Weights of a small masked image model.
Model: encoder activation gelu, encoder width 512, decoder layers 2.
Data: trained on photos of plants, animals and fungi (iNaturalist), 77898 training examples, 28.8 epochs.
Rows from block 3 of the encoder, named by matrix and row number. Rows with one number belong to one neuron. Each number is 500 + 40 x the weight over its row's rms, rounded and kept within 0 to 999. All counts start at 0. Numbers have three digits each. After the name is the row's rms in percent of the matrix's.
# fc1: MLP up (encoder.blocks.3.mlp.fc1.weight, 1024x512), inputs 235-281
# fc2: MLP down (encoder.blocks.3.mlp.fc2.weight, 512x1024, transposed), outputs 235-281
fc1.499 139:463545481401545476483470497437498544485491494445456498482556398567434520524512491525474491507521426482492476485578436393473519470430484473497
fc1.500 096:494512481512558497537479493562480439459449410588513512588549526482520562530474527563439524433479521577494508497508501484491513420459526520523
fc1.501 133:546444460470456507544532459495539457520497444481510466520520482429528475542534488377493407592410537458511463472551530544506508535509473455499
fc1.502 081:472516495535493528519518533487458521533526518527502479543525493416488543422524514546463479470561526474497514489476539522506486541531464460549
fc1.503 118:534526498495531536495423516602510449511496555561526522533492547493482489478511503462533486433485492562478546457481531450513444486509498507474
fc1.504 034:542508507529506571506469584489456514555455461483507555551603558519458575506502420477513473493442545475441560471482479448484495519463454472530
fc1.505 095:520564571548589455505514445498501422567467429500473489422555534593505536507505460440474578439533495515591490520425414455457532446477458499465
fc1.506 110:480473465457388568517445529455553519477448436484441494464520530481527503522490510536500504487415510467460549529565525514520464493507534515420
fc1.507 118:463478416504474460482547558574445468532491525542491499388528490456515492544470462547474546525504567516425487494541494431526481473460493496552
fc1.508 093:490577461498509494598525519518511512466496554529510496502446505516503503530551449459490507524464477461467499565420539494507510481463562517495
fc1.509 052:521483515427493521494463502478477610486442544570500488499510516500513513438584476475452509456481529534462522608604454504564525447483467505475
fc1.510 112:538487508472543411469444473497471507492545549460486451549555564473532462445507501474498507561525471468436506494492492494449516469489570427467
fc1.511 097:453516465533500479483485462531434470514473473464429517564440514568598504473514437452471521584517509539522490489455506461474482502451443534516
fc1.512 106:528457531483573463489486434510407561478521445540503498537474507519468433484465523515482468457509498497580490505471507495408493543518434476505
fc1.513 144:462502516509513490496492476504475491413505522500456512529527485503556575552524560494439593524496482390504432533516535463518528531519564424436
fc1.514 096:475555507513486474471514522479506487543580610487463450466506469556527537503501514431539520506490535546509478497468448517505455568458483481485
fc1.515 042:565506528466556508480555581524570460545405469461495510469602450483504441543433543526466562597507456491504441510482534491515429456521500510458
fc1.516 100:498565467500447476442472445503504520558481482567604436489479542493450474531530515614461526531507523479467424459517549490591451489476532390472
fc1.517 053:505463542548487553522538542555538424508416512444493464577412498499457447488536503504471491491494528559437524527570481521517505552557538526453
fc1.518 110:526509549505502526514585539494490483535450467501467472455505482480465502513468419553466534540476564496462573477523478463543481513458498521533
fc1.519 115:381506506488429508465527499502509549557424521478474459530513462502451472522472523476440492497486520558438527475476432484453504476510474484521
fc1.520 029:531474576534499486554504526514517477510571488489500497475528440477505552520439537511500517479500504484569444454412572469440509540487552407485
fc1.521 091:583524514498492483506476559484524545508558536510552533490472488552471520512531492484508509535421423491527500537570537411578502539521568509514
fc1.522 099:506417472533552520483503507507563482497438489512515473477495506571471517469473479500493467561516588434479547448496572512514533478436536547527
fc1.523 104:524457415497472498480459596506423518520445417461553482485411553414402429559506492480504609513532467508501525552581519481506473536539465501506
fc1.524 077:435525450483538517506524514461549473529517545526487540546632489432566538456431528501439539494541450508533493423507538491474492520502552533582
fc1.525 050:558489526447538471465539488470558525526509484497472537506450483513548524387535484514520536507543556518535460483422475469439542490493450481467
fc1.526 124:592409474500536460521454460484498564519546468557511525501529443442474453476508533521517509533461465486469470509464512539545436461493461529582
fc1.527 110:455455504500538453470536544485472528513459500475449513530537478461488499487449546536491587524436553513451483587517500520478463483436469516520
fc1.528 135:542495474523515564596447530550496518416478541565555495401506483424487514532475565493499525475433498488500485503611524518542474509508509521511
fc1.529 123:538481550507559551505467472527506561558522482549533482519449417490445534542459583486534504476492523463583574474564473486489525569485534532515
fc1.530 144:510428560408538494484512444510470432586525547509453512497477540473547532521542515467583465397530548530478468492567508551489486444528478497477
fc1.531 087:477539491519480575563477440468572520475472488466470524511518593419492554509501534522515515548461531494507495484510508388570488521444479511517
fc1.532 086:446508562460458509471499478523488540457557482452489524468521573588554488477478497547571506530468466492509493457494474507524441429485503489501
fc1.533 130:515427491517532519547489507561525483544494519494437544479433492522483466469475537442457454461523509494524510497501482454521586497488505549501
fc1.534 091:490474497469521489447481456514532488486493578501532531502530502499466580506550473465482587529464461508516515573481524548469505513483518489493
fc1.535 057:445480463441503468542519468608456567511530469480513482495515515491508509494538507518452494523467498494553536535371532506517471512505559443548
fc1.536 125:492591465482515453561484486507510503495479558540481507516502567504530482437588497549489476539459521492477463463466573496549481441571474463537
fc1.537 028:503529478488434497584477481500480544579454520498458507550451555522492515403566514447442489409482496516507563549580420505528523450491531504523
fc1.538 131:414490522455471409471536517509543498440466457498469459523430568509523450512497463505477574545499518579523470461401478492464550497485527444454
fc1.539 113:542541617543505553545451514568458469496564503457563513518514523473527477445507520469529457528444452504520567549478498510522402478528478419483
fc1.540 141:438467484518491475577507537492481544500551474407531488510563552472435468507565496540475508521484481542501480473540501519520449512472481495526
fc1.541 093:504482521460489490460504503509550510539513512515466529531566481526565563480516523487471560453532501549451491510456488414472498546528586510456
fc1.542 172:509451443525515562508504554479493478490513539493532528470511489528493421546486543509512570541491449494519580516474414454485475429451439480486
fc1.543 112:499498514555514548499530467425447558460565493499509498514519471439491490489514543498550580431552439537459461534491567493521519550510446460452
fc1.544 081:526489514548526450432465521491472526493477486514530551446478458420561536546534465470544485579487587492463523541586434483465482503486561483433
fc1.545 058:486517522441448476522412490536458547490438566459539471560537463478551514490506490463465450416454514604490465567557421530453534444500497548484
fc1.546 120:400403503509544517466469442511499549455526512490483479492462473506532568439522445501516540535517444471516537560572543512483486542444487525511
fc1.547 037:434559458605532541535550510422571530490493445521563492512466498471530592446502641550479476574494438483470495528506503438494494496518469506466
fc1.548 119:469493463518456502509483543478546504552504564416533514472463523444494435566524504543541487532489448441596494424553541442512492474409425482426
fc1.549 102:590544541523396424440530458587587521476513423548476484552501484530474560610524567581523531449516519531433439445489527525567469422513491517427
fc1.550 111:530470566477461464501475507485508482517458521447504452456586521509506566456469555438525474510512536546498507503460560506484540468564420519545
fc1.551 122:567558479550458523469491479515519478553507435542512541482526512430474530536485537515503519527463500461461521520498450464453497498460519493467
fc1.552 021:464470491516494490466495449527528551555487527510391496491541563459494588515509475501474505480510488514493482448535479470506543527416490432505
fc1.553 119:481455485489456492457513564571457459455501504443513536439498537532455524391519463488384517492513499533442535506504496506499534513463536545519
fc1.554 128:506508518500505511439454526527548538476521425475495483464434499475492475560565527453564535479479509412484494543556562419574498482496425447542
fc1.555 129:477485536480494546565426487454521536496508533544493448432463526531507505467482550554511490540442488459489525475574496435600553504585472505471
fc1.556 127:468475538606493456464502439536493537499471486525455529509459472443462496477491520521492553487539579461518467557448476479539517458565491510464
fc1.557 132:564496527477541504490481508462535492525556473392479420491469520450488486447494486526609509514487448496519501493410511521502537503568411510539
fc1.558 056:504539429485434548499493499510528576484444490570488468552490534479586567477512447518570468505597587480544443489507503553512493477511486460454
fc1.559 078:435501450459429428455528511543511556515484525575491470492440438468516484550470580496533527471544412527521547515469461515518534538524469524469
fc1.560 078:505451513453487454511443476536461507527557565507501483455576453530512590538482558515533476584504519476502478491427542455484430489504505547479
fc1.561 090:462456537524557494477567471530551473494472452505528499544465483454528506505464498466521505487509436573600517523515514546478568510473478535518
fc1.562 122:463446527495432537390518526555505507538539497533490412451516560545445484492533540485475456550452488475478497539484482563470462438495467448516
fc1.563 115:508485473496481506509473483428494439499491498493548501487526531512477510453479537486496503521489565525500496524437513531528472508499497411521
fc1.564 124:470462412490490450466577465501453443518546537525471490542457492537515512496518493499510495477531561541454592558491481436524437435527466431551
fc1.565 092:519484525512510458567470604459507471528527528486414506541394452462524533432473432511443601452481563499484446468544525572475483470495551501488
fc1.566 122:533546553468475461523529532500569529502510547518458465567497448519515539478483501538448464534477532460458492474473491532539525506556451477441
fc1.567 078:527458507597522527547457521493431481449549496517498576544460602486501514405539480508457487451447468519539450480455480457476541539438520442537
fc1.568 122:410444489530554432591498529450467531442508513428512511578503444497543472513543413513461484546492478418505534462540548502547582518501455532507
fc1.569 131:442502523512463512548534503431532548518479459502415513472462503544511437466539512541503509471413449465453542454601479535436603488442450469481
fc1.570 133:542518506494515467513473494451472477469478543419538567522508519519479460534537506535539471557470462529462416535497498527522506490481457488427
fc1.571 129:531488457513464486452532458557427546528521519452513523442515507534500464504536455428471502536496525494472554584501452518457557427509451442475
fc1.572 076:425460443545507455487457469515543503501449495431485510494513468551507554447517492554484507531519535489500410453577486466525425434503469462482
fc1.573 119:474448518495473541543494465478520468518439542529540506435496480566470555432464532513501528504498559514443519450483524458540492483510528502560
fc1.574 142:518560550508462492419478484437464471453459462539420500549514491495553470531531496474526519535499553507506470472467495467441484495479425507489
fc1.575 034:569527540453492577463455502496489511484488480479509541547497521507517582549493477569462537477420445544619483534515499488505450551497541500427
fc1.576 090:499454517536525503447510524515413506465448550430506553459524457528534499495514481573556495489498394459576445374484448502518552541443451466494
fc1.577 124:482485527459462446532449467479595462473496518548469510509451464497478471472529556502508503513521462496510464547476498489540472513541415495543
fc1.578 083:492463533462452515501466476482588451494473443465464545531547445496529555525489582470449530554446516408389470520501525488510472523444547471527
fc1.579 064:505498477484523591518502506466442492481505441511420552471532498503456565499490577550492572472446407532527523538430519494526451516529534549510
fc1.580 105:490509492437537510475553514515488480513475484513484413585493535518566505507565524520484531538512541458502461532411490511474444490513495482439
fc1.581 028:500489492499516514510462483531560536540465532517488485531394532505507614496511477440508502434476518456489570517460526515519508561520479495571
fc1.582 082:546454458455469514491510448522445568431474474493510525529524551517447516462405527592487511503511510444528502479517503533495492512479497496491
fc1.583 074:477465462577468454451477520526440518545487512507525463477508453510453520457471433568556504504476528522464502457409422460513479518517506500515
fc1.584 133:480463561460491547465474520496506557500468517454502515567516436532540538498490437547504563538460489526420583473584551508466537450480581512526
fc1.585 092:479511498460492478530456434487498480484522479507474505453404514498554524413507533430474549470455461470510445554565610467541459488539524530466
fc1.586 140:467499500565563490527477455511527514557510446467513463473465460441466467440541462453472496443474539503421499571457474443555502544551447470524
fc1.587 052:555521511418481527518439520476527550552397557542498496505505496512492444442557472442468521498467454556468535618621458475573480451503459520475
fc1.588 116:542498555550544480560517471503506559479594543536561527427503436465479459418482518501470482611474531461582547525464528467461477551521454515500
fc1.589 035:436472519493504524471561495541493540472576473464495534420518492428525474545521525565453439501562530500487451441358546518446534486461523485484
fc1.590 132:544546577437530536588453457529578531505455540561497548535493544533443462467533547509506454536455491460495535481517478485480463499510500430491
fc1.591 070:489470522521489483547468526489472455434546446545468460574506585457540435514498506503441502517400448506453513490484405453468427522453537471430
fc1.592 108:485456452508446520463458478481444555473588590490467567506470450544537616400446443481503498502524492481544505510467512470568469506568532463526
fc1.593 138:589533506532465532425458549447510565511525489515524490474524444473467496499473457532448483547451567453505504529567402428522521496472452542532
fc1.594 103:492505501453546504463511468445525500520411499497501556473460500513535520461458527480574556432537511494512509393544439482598563459501523543482
fc1.595 103:563450503470547489535503537588499470520437536543527474630499513502501486465556445523489451528547562484545544509425491522462528513541519487484
fc1.596 102:503546496435510475538519419522480413479452538511579511504538529537485464502477562481511481503448558457435483441537492510506495538434443504484
fc1.597 128:475490555524465471506468450414481506552486580559525518459511494508534470482512534504492395593534455462483509501496534551553531536519389449517
fc1.598 104:520499492549474498427516491514457538514470528592505485426523541521531468486474593525521519526536521490533487451422484471521499505533507433436
fc1.599 038:461485523485536552516487549571472538531534541550469529501435496526468480417451497520498437540500479494404553530424507522499492506411520454500
fc1.600 115:441510497509536480525510603541477554430565525474499436410548497490407484501552556468505411553520469493484509463519498489448437529519491487541
fc1.601 076:550540505586444505486529453491508548471510515528443485555536574500484518570500496591535473523562512497493450484532532519455580503520491512485
fc1.602 104:513484470475545458485526507518488497503505512490577487523443459489547526458483469545494491513506442483551517514374536524500505471498519464530
fc1.603 132:494553488599534463523429478512478534566409529556556566513457485396469494431552539523474462504495445538489561507522530505546558487516419484515
fc1.604 031:568473460494534593541482482509503549577501495495449567482481531555507454487516467432514580544472524476529548554495429511583484452552517436475
fc1.605 097:546550554473399472440447531488547460505476572489494435400430471564488481531484458567477479546485565514518492512531451564523439510504463523473
fc1.606 063:551463449544487517455474490559465479461469459544566564549533548520544562464492482476464520544466486457495536496518467515487571467489518479524
fc1.607 099:557458504580466523488444498493508470516546518482516459496378477414507498520487532495460450519488573504457452518523527491488457521485535459447
fc1.608 146:467496534432517509413419494523494530551430502559461544501583522509480536498490565569484500608543548501439470482494497468538514491463522483509
fc1.609 132:499502499465464458538497501489495478533490483546432440435495597476456542456540530454516552473512564480488475526507500472558440410560441564460
fc1.610 132:550459523579547532491496541569512523500540439517438413466547530513537478557580488399470437528459589400529471503482450540547499496481485581501
fc1.611 102:603452463479512505514498426517442464523564490578502504494534470470499491474480440506459556571516554540513521512520477552501469508537578500555
fc1.612 153:573497557451486462514389516514547575454540482468544520536487523418440446519501473471514444522548527540475548469442452524473526482471536509507
fc1.613 087:550497464510467504468567465464410498537537525500571455505550524494550482472496507432432643502522522438438494574640511502475493465494527484602
fc1.614 047:513532444527475485529509495545536457544440473529487500494488473559534440485479495466521468567521447480514490511417509461501453516550501523514
fc1.615 137:518496514481518457510515465445505471460453625479545517574529465618576455475504475444536529482533537472518436540434496511499504474454504511476
fc1.616 132:498475495406490506523530486467451531487464503460515445438528447456486524470482422479517528448553562456506525607458450468564577463501447456541
fc1.617 101:487453424570577486473492421497493490463458470551570495454492460440531453479500506468475548439462559465489438487533495447482554505504509465502
fc1.618 046:483430492497416470536480485522491524496577571585449517467534497484469572460490476428512543446484516487469523463590487543481519539438516528552
fc1.619 098:527529441490486463584460507470519485509474558474437462612499559442507474451526462500536552481522493455431469589539531448569506495507461543519
fc1.620 124:567452527487496449498516536486554456554483490544457399496517489515476633542567450474559487505458578577560439473467526462486535476499550499507
fc1.621 125:525486505506444507418535515465453461501443549511473581526537513421497468514490389524490535494478508521425548483610536524515521478471449451464
fc1.622 110:551537503487556494504500501594554527481464514554482542553510505512404538484485481506568579550478541528524435513497495476551560528374575514488
fc1.623 152:496489506471501499494520565445512441528549561554499560519491523430486536471491560456515594523504515458444536528444574517540542508485447448445
fc1.624 100:517507524492541508473482476487498493520487538512429525438454550522529479477459530489464479433474460505484495502468506460518482459440529462466
fc2.499 134:466543488556519494555454480504444480445534427452538464529542539495428496495523453489447492503427488548501565481558413466456463568530403446503
fc2.500 099:465455418529575547498554467472548521476482519503476526474560500516517528458509589598419517526503493540458476567489502481435518527493517468453
fc2.501 129:522470482520483569515505517484571463445471466544535565482537513515556564530428502529504502527487462434504440476511496514512503487530524460512
fc2.502 089:536484554512465497460577513447479509539484502484432472488526501463496449490461547486512519488526519479478537589557507519486560457513529512550
fc2.503 118:457509468535506472495537462483473427422472521569477518546530474478477477540505497493493469472566555507469482558503451580504521545540518527521
fc2.504 039:563498546590452456502593441559534486494465523428528548544510556385493525470478494549520434468491533589533516484508498466524447492497505522423
fc2.505 095:584563529500454422476482488537528494547569444494482508443525520507521490508587495453478480553510524486479442490528458508484507472523546518516
fc2.506 101:568552612484511492486466553458490460486478523496480489508495470488550434518549525548526469498615538413521510517527460539442476550555494512448
fc2.507 113:402504461524452551453424558525542567478593551442551515462471484462434460504556511477610479471485502552489496462502526496530450481450507496481
fc2.508 102:528448471522495551458539492500525438504516507443554464503542502448543495540479533481540492480540537443492556493469501523501461403450521578490
fc2.509 024:550459570474542494473502458482473570543459581565491456454469467500477475471544466465447536450461548489475514631602521489591524493469511524520
fc2.510 116:424532525472521439511504561451529460512575571412527364528535498454550495579500486486511435496521529489411538502512538503452537506510505486445
fc2.511 097:573454433456506501479526518504479536458478431503500473611489510463497578492515517516481529579552463518439502506489527393523493450411569516530
fc2.512 106:512558588464472479521467499490532523545537486414525506519448499441502493446522476470434498478481482484451501493517559488423506542457406534517
fc2.513 126:538487517503535542404512466541465535557516526522500524489459473496487519516460485500452451492461465557475481524446427552563441560584533497460
fc2.514 101:523538550483419570542431564564488537515556553505504506537450496508491461559508541560555519534422484516443399546486531522428518438469530434508
fc2.515 026:492478497549524449460485541496490507511468500505474509437511460523441420557421577534480520577525483516524470522520547461512504481542487482455
fc2.516 110:538455511522492522461450425523486474440489480487568531545551501510492448515521470523485469460528472493462444575475564526469521454472535574484
fc2.517 063:519512521537460475500534507456552528477492457483415519463516538531502507467499480506475466543550537425437536578457508445490466457461526450544
fc2.518 112:459487546435529471490472498443455537456477550447613477537487534484554521504492460430563498501483541493513480547459477522500474449514533464496
fc2.519 107:515514514466502548550495504470534573514515502450509506488488620557474509489551476577476526434504576575511533463482580423481492453540496569533
fc2.520 028:416557569483437519516483476492508491438537469457554425469454466527492555506517473458528591548580530437466445528469522528500523593526529453576
fc2.521 089:539544469507540470521516542500521476469483478541495524476526533475533462490560464506409494549559532499559477489498545507486517447482448494499
fc2.522 101:481515500484511450585546463428446464499437512533529446488530543540497501517495535466450537531449479484468493489541474482455477531500514509498
fc2.523 106:477505523477480555595466521501481461446441556409514564474496524517509450468550448550517542491486516494407539493468435494458515573536481549498
fc2.524 080:591523533501498536464493514463413527466482438473582530491450425531495495473456506483485525521493438486508465530461465486479452541425482535476
fc2.525 049:592493484488442441377434438436503489441521438497436476435559436475541519509500532518558530479466570532476578513559507491574499486521510416454
fc2.526 122:499494469495466520505474489474559548562438469500525466513529610497456570516513458562495477471454540505543483499483470384495433633517440545470
fc2.527 106:526490482535486443589515552588536470528510544493567514509493588456539525522492498474490502494501558424478535501533499478541497465505515502532
fc2.528 136:470509519483511590479487599564532520523451497418540510531525505514516398541475451516584550541502473510512491533511521485517539481428547457503
fc2.529 121:453574471495507519436464499528500439530537437481432532492520479496436467416539511533521488542449561500544431514404518488518441563558581425501
fc2.530 170:573461501525510396507463537486517468459494481505506430437533518500492492545518540530424509552501421460410491509522495498465510517504442473515
fc2.531 094:488509521402493485460518481465561559490462470476450461472510545478450481560516501506565491495514542509521483558466565520428489549535513535501
fc2.532 085:525548542460493546490503472586487555519470426501490460511498542429432446451537531527508465467447472505475424568505498565488537465501410516479
fc2.533 130:578475477480474476562494491465514469473441550492534441533503469462521534493535504512515532447443488428467527552571580494433492508474467563509
fc2.534 092:542521496457480525519471506502493475467481541527517449579518509466558565480491553564460481483498508514538448495470490557543509508460509498547
fc2.535 064:490512598502473497522470515499439438514478549507505499531449521470546460460475507541479509520432537430459469460493554391538554499491544534478
fc2.536 127:541515542442451494463464452504536482502453496461489481472497450486462472501567498443516526500481518481516541431464470418527581528483512481511
fc2.537 020:504481564552419429521498413480468506574504585496472453527450508502454475473492467435472487469449512497542557553544453486508515493452554526513
fc2.538 134:556495477589522487560475535489495469495567406556404471593532511536499462522444479443617449537495454500513491531477581448528565435559483457528
fc2.539 105:443525564427493471410397519552496472356528496480526472462554547515498505463487464419531471478428518519551470505466524564545500515471486375484
fc2.540 126:498550530527540585498469540500450489543534519484481457521488530510447500521529452546452476489483535451478521497504482466492482537460466395457
fc2.541 098:515530536435538520448522445518442561482529505518501532520481485481485508442454434505547521477506585453454504547552500417461536512484493519534
fc2.542 196:484501567517518500464528558487477461526470501525583590425550495430465468529558557481507464470459519449584478443574418535484525531483528514532
fc2.543 116:482533520495468506453503433474459511474467554498529493493543488451493511501490532524459557396510463547561522540503473557549574515577523464464
fc2.544 086:528535481481501480509490506545466521476557418492464435384481520506538487525488461558498555513486450486462507533506551468489522466506493547531
fc2.545 062:420549383563510459486517485471485457481505427499473549468577523545473466501509467481523503499463542478533531519463444478449577551582414506552
fc2.546 115:475483532494558508444494544463454449505504446514519512431511518516421488504589476502427592543529515494545546460500498553502413480448537486587
fc2.547 037:515497488449543469436516466523529591543449508505432459467473570444410508459449530487529508486532554486516469455471498537539470481487487549463
fc2.548 123:473550562535512468457519470519492546487524486486593471516524486456488428478535478557528486490421498440455571468487409526465471524542474452486
fc2.549 103:443537503509506565509575596495521494491452477541503518496529437540476534482530441513527534481463472445552617507480440493546527424462510478508
fc2.550 125:515445502500509479438451490455548439550476491467516531475435502474459519541514548492565508396487515478503465452541519468593509462477466528502
fc2.551 122:523528414452527525515467488546459469470509534549475524486497484487522515446535368492496477482435496564459480452415451537500481472500522518510
fc2.552 022:511486508504513490511524433590587475488515566522475479495481523543488469443487495406498516496480456488539527503496462424497441546523592491524
fc2.553 126:546545515491484523555468553440463483512541452467437515472518506471448438476456538543486535521545500555522559453471513481551519464544481524498
fc2.554 131:475491527500539505509480539491472585470496504542504559549500547450542475468454561491479488490522501462553441596489455426523526523488571462469
fc2.555 120:489467520476489547555480507519555520507540477460443450473554549519471493506462537455456433620486570509475442530480526512483543468389523481521
fc2.556 126:521476526507491491500398485452494526412532476456500577532505455476471468530483560532538542513509453492473484493505601467521468563493449549503
fc2.557 133:511564541513480495467465495474551425479489442452506509459568449389533557488502482492492524490525477500500488514563493471519511501473443544528
fc2.558 062:537519460480474540503556484461518469570544397499489463531510433485514524515488431516495443507544513448501471481534569428419627460488530496497
fc2.559 080:470456430531440516466478495571519538509463528470497494469495530481470534520535502439556489455496464502539433534509523534441466559569478501536
fc2.560 087:516498471513497495557475516470513488473508477486513534501487468533437517458522509474401463474481509500422497457474447541478471479512477530538
fc2.561 097:395511486491514520509468579534489626545431509496449478470500476448498527483510552477493442468470493556476423481593471389467506503509522461483
fc2.562 129:542393543506460513522532492502460472458509605440554442557574494511460503429420562491470475491549491513499487464455548527592533563482510501605
fc2.563 118:490519460428495567532514508529592542509609471420493534533587517529493468546474475492554481522559541487518361521490448496515506543484473508466
fc2.564 133:467546522556524490586463513513598468445484518474482544496492501477517575463535473560543493466471489539495477460477538544519501592488509545465
fc2.565 089:484508510506472513546541456510467470535480518526425548593513528520552529549504522490505552474542480520500511483508525399500458479510518494458
fc2.566 129:494569521485488531519517507474449450442553536504550548426532472513537466497489494464550442533508498422494476452558540480545516436515547446556
fc2.567 084:410565474425487529457569432537499510499515518447596459489574570477534474479550510511484463515509518487443501490515535444451482527470516499497
fc2.568 126:498564538506470478473535471523488514513536480492461473489576527497542508520446507506515549501544529543539426489570478451538460487576524450508
fc2.569 129:512503435520445551479480459485499493476500457469457526560434553499528572444483495502490465463499516510524482547493487572513477457481509560489
fc2.570 127:507469536467518472505528526503517484484515564466525473456517495459549600465498521566489518539530490478575455502551474505578493437544509513517
fc2.571 125:504509532548521519453528454538524454570538577510518548459484474395522533456491460492474510414483559537536474568493506533482458477516527546517
fc2.572 084:536474476531481461450392541469445508365434458545498498492554460503529533505549542495508458482445560525499453406474476450581478581534518516507
fc2.573 121:446523476472531454469519510544503504500515538510526472542500605483495542460505492480516503413508466546500481465566519430446403501455558509510
fc2.574 136:471431514500428530452575516461517492485505583468523513525549459576546571559485460472504435461510508529524493520406531473495477461522455443451
fc2.575 035:538498430497504510435519544549545509461541533480529475493531530546572481440568484557494554460464530467481496524517462503515485436485424514459
fc2.576 096:497515468469519448520486500476491456478483531500576480523489500513584542599544492494465535496431543455419520480431486571489553514487447470524
fc2.577 119:470507559514494519539498604548482450473534532547547507474470532444410509543435470391517507513520553466479510531470468490530496515553514509471
fc2.578 089:535489488489551464454539470494502549528546500571536523463484512491506458501437515546514477475479474489497523543447464518494450490502482522444
fc2.579 068:472487511504494507503525550485481504436502445486610520484430423521492532447402534472495506503498510443483451447581534573430498537503540503488
fc2.580 107:532508543479565474455490488509560459487515571484522578450481536543511530462550463461464493499506516512509480438500430541520539547517517504517
fc2.581 029:477466495449516476525493569568532457515545521515517461548470552442487535509518486495513482501485488485448529553439579472527494482474465508513
fc2.582 093:567508407522519502576445531489511513474524489516439460487421529472538515512494524441517565471557488474562437484507453556496481447521512515512
fc2.583 073:481544473523504522485533537487565531423483507462548497470435522499491489409523487635492503468558469527485547496517500435454486454450433543478
fc2.584 129:500462486546488476490473551463460552501524504474478518510471532460578485528572567492523460485554498551514541500460558522491498513504487527477
fc2.585 097:430509550562537523582467543577534451481514523491457459533532497501463510484490569470485473449557515462501592452542488477507494508530515504501
fc2.586 144:531465477511494517490573521523454430548471454483529462520472495463515532497515473567470413510550498516498521477505476498482508466512449499492
fc2.587 027:571458493448486519486510525523534562567380513572475451454489457521449459511479514435418482502506469514479525622590517465567518537504495480482
fc2.588 112:461537538457519483502513542457512513492533567501518533517468445470567421540462461494464492541429476503505516531493553557523579543531475451515
fc2.589 031:433446528461475511513558551499474556473522480471535534456505472507544435517501522531476470486514523463519461537392605543485562469476465518460
fc2.590 132:415525510486460463490471544451462579442495543509522478486541498539511512470476506498511485521529533556455512490496531502345574499491453542509
fc2.591 070:538476477537505507479532537473551559513537543599522536517431542528500485416466495440519461545441507597465495440504512623518511563477515549441
fc2.592 106:570477470572470472476485551477502515568519472427445463546543442485518514518496493523488548524499495499606535542486510487537489560510497469476
fc2.593 132:548487496436504483519488538518451533396496566511459528492530562589510519556547482503476520458417551523490565520448530450476472538488499551513
fc2.594 106:486496470505520479486491488467566499541517552419498513447492530504486448493489461546478570521492527525517543468538534514545439463497482509504
fc2.595 103:471549467462551517480513521405517508506453442462503487544441438535508467434512444447582466509563517438490528491501501549477529582500535393520
fc2.596 116:590482500513474529535497493471517564533511473512465494438435547528453515499502504462524473506452519534486423514462510452479519478541546493529
fc2.597 134:567494514426477563472465489482460594501482516522504577480502506504516470545524479486467485503462544498498478487521469512565512537469509539498
fc2.598 111:457443487486528571471493534559531543511567517526533539498466526555497497463496464484462452493509525507507534540589478552562489476545424490543
fc2.599 042:520524519556414458479535452490506513464496478521527463489608465524500496531509525517486539557530512421506574524514523529456492495462511514574
fc2.600 110:421540532494531577489512487558537589460475479525482450567523474506510569530529507433447500553512481538541453457497506426502522500473450500509
fc2.601 081:478576537534503463549475496437519465502572525570458497484542507474534521514535495442498455534488451501488463525485433495524434468495462464501
fc2.602 112:516466519434472529428486489520468563469508500549510496557493556478535523432564498577480490471496492456450496502493437524555532501469473621410
fc2.603 121:405563517533538577467447502489570443505499445567508537502542451477454555509489524530462521521467521501457602527422539559553481502482500481472
fc2.604 032:494474550515559521515495438494466571532499530451449505499467444568564433493549455504505529535495473505458475496453505494566468483500528497498
fc2.605 094:485522519524469483501496494523509541542384453506507489361468603445463425502537514483484512552478460431539495535472495574533532503526568456464
fc2.606 071:392435468514494511464455492488576526493552501490538526510473506522543489510488492463464462515517460498557560529441523469556472496495433456554
fc2.607 102:514515491476518536460454567469492547505511404561463454569484424468457534560505519491524540510539546535546498504505498579474506595483487538480
fc2.608 130:493570500495588491469535491493461512515582497604490486557501480477576538522524508485507451553532483479502508409476469462509519465506535459484
fc2.609 157:545541567507533519499534590508489508493513504547479433447612542470541487458508549559428538518475410499538546490466419409427520496469513428519
fc2.610 136:509481521483503487496480517550508469477487538492563478469528524511453529511523472502530508522555507427464467508455459505495480504491564516508
fc2.611 111:538489449524591479510525536425459460529469450535570535480473524481524532508483453565453510545460550445508500562422486519526471556606606557551
fc2.612 142:434533440468586549512456550548443447528480475456492562476475474508508489507428520441548610445465522545449484498490524378509476538555544511508
fc2.613 094:523468477452475483503468595536489553516487422409482479509437495531448479624519496446460462477469540510456501589457536516561467494531547463463
fc2.614 027:479517536520435459510462509555522585488476414526481576487494492533518425530528542499467481540477453493560512523445484492491437553525545584486
fc2.615 133:480512455460464512387520490556443518509497550554540457469530463541512525409472480509520538549474529466417516434437445465535518451496484496471
fc2.616 129:485437534476494510543447441485550559419510512471553556487463466461459482393516425440532526487465528408465474495486496520503482513501517358530
fc2.617 106:439415490503483539433453498576545586470508536476525476535555544524480440473506512492467474519525448469607427457521501552517523468447482455571
fc2.618 050:538498456520513503415558490496570560418543503473469507472530509482534513482467521573509456488530495536519498508455541497507418506599503480503
fc2.619 118:498495562475482517571487534503475456495532571490549480502436455512528512541433472455404492421508475540530535538453531525466514527465504533435
fc2.620 116:588537427449390528561529522520497530485420546511514469552497497501543493490425477479503530489522559497450506454503465477527440488449522452475
fc2.621 115:468535501436473512538544500545458504539502550528456479548511502576490521467504471541555464400453573562478554579550453475425439495473472532465
fc2.622 109:541470543537536414568482566505513548532594478475449515506412515498572502498539436533498495471435466495553457465499449534512547534436506522519
fc2.623 148:459489479529486495453496490464516567510485552493539570493502494532531535476525443497507468442520544536515491522522473551489474522499517492583
fc2.624 111:468475470458511515567511468496488547541480509550502519584522408496425516495536493514507510533465473511534452522493475505417479508559483541440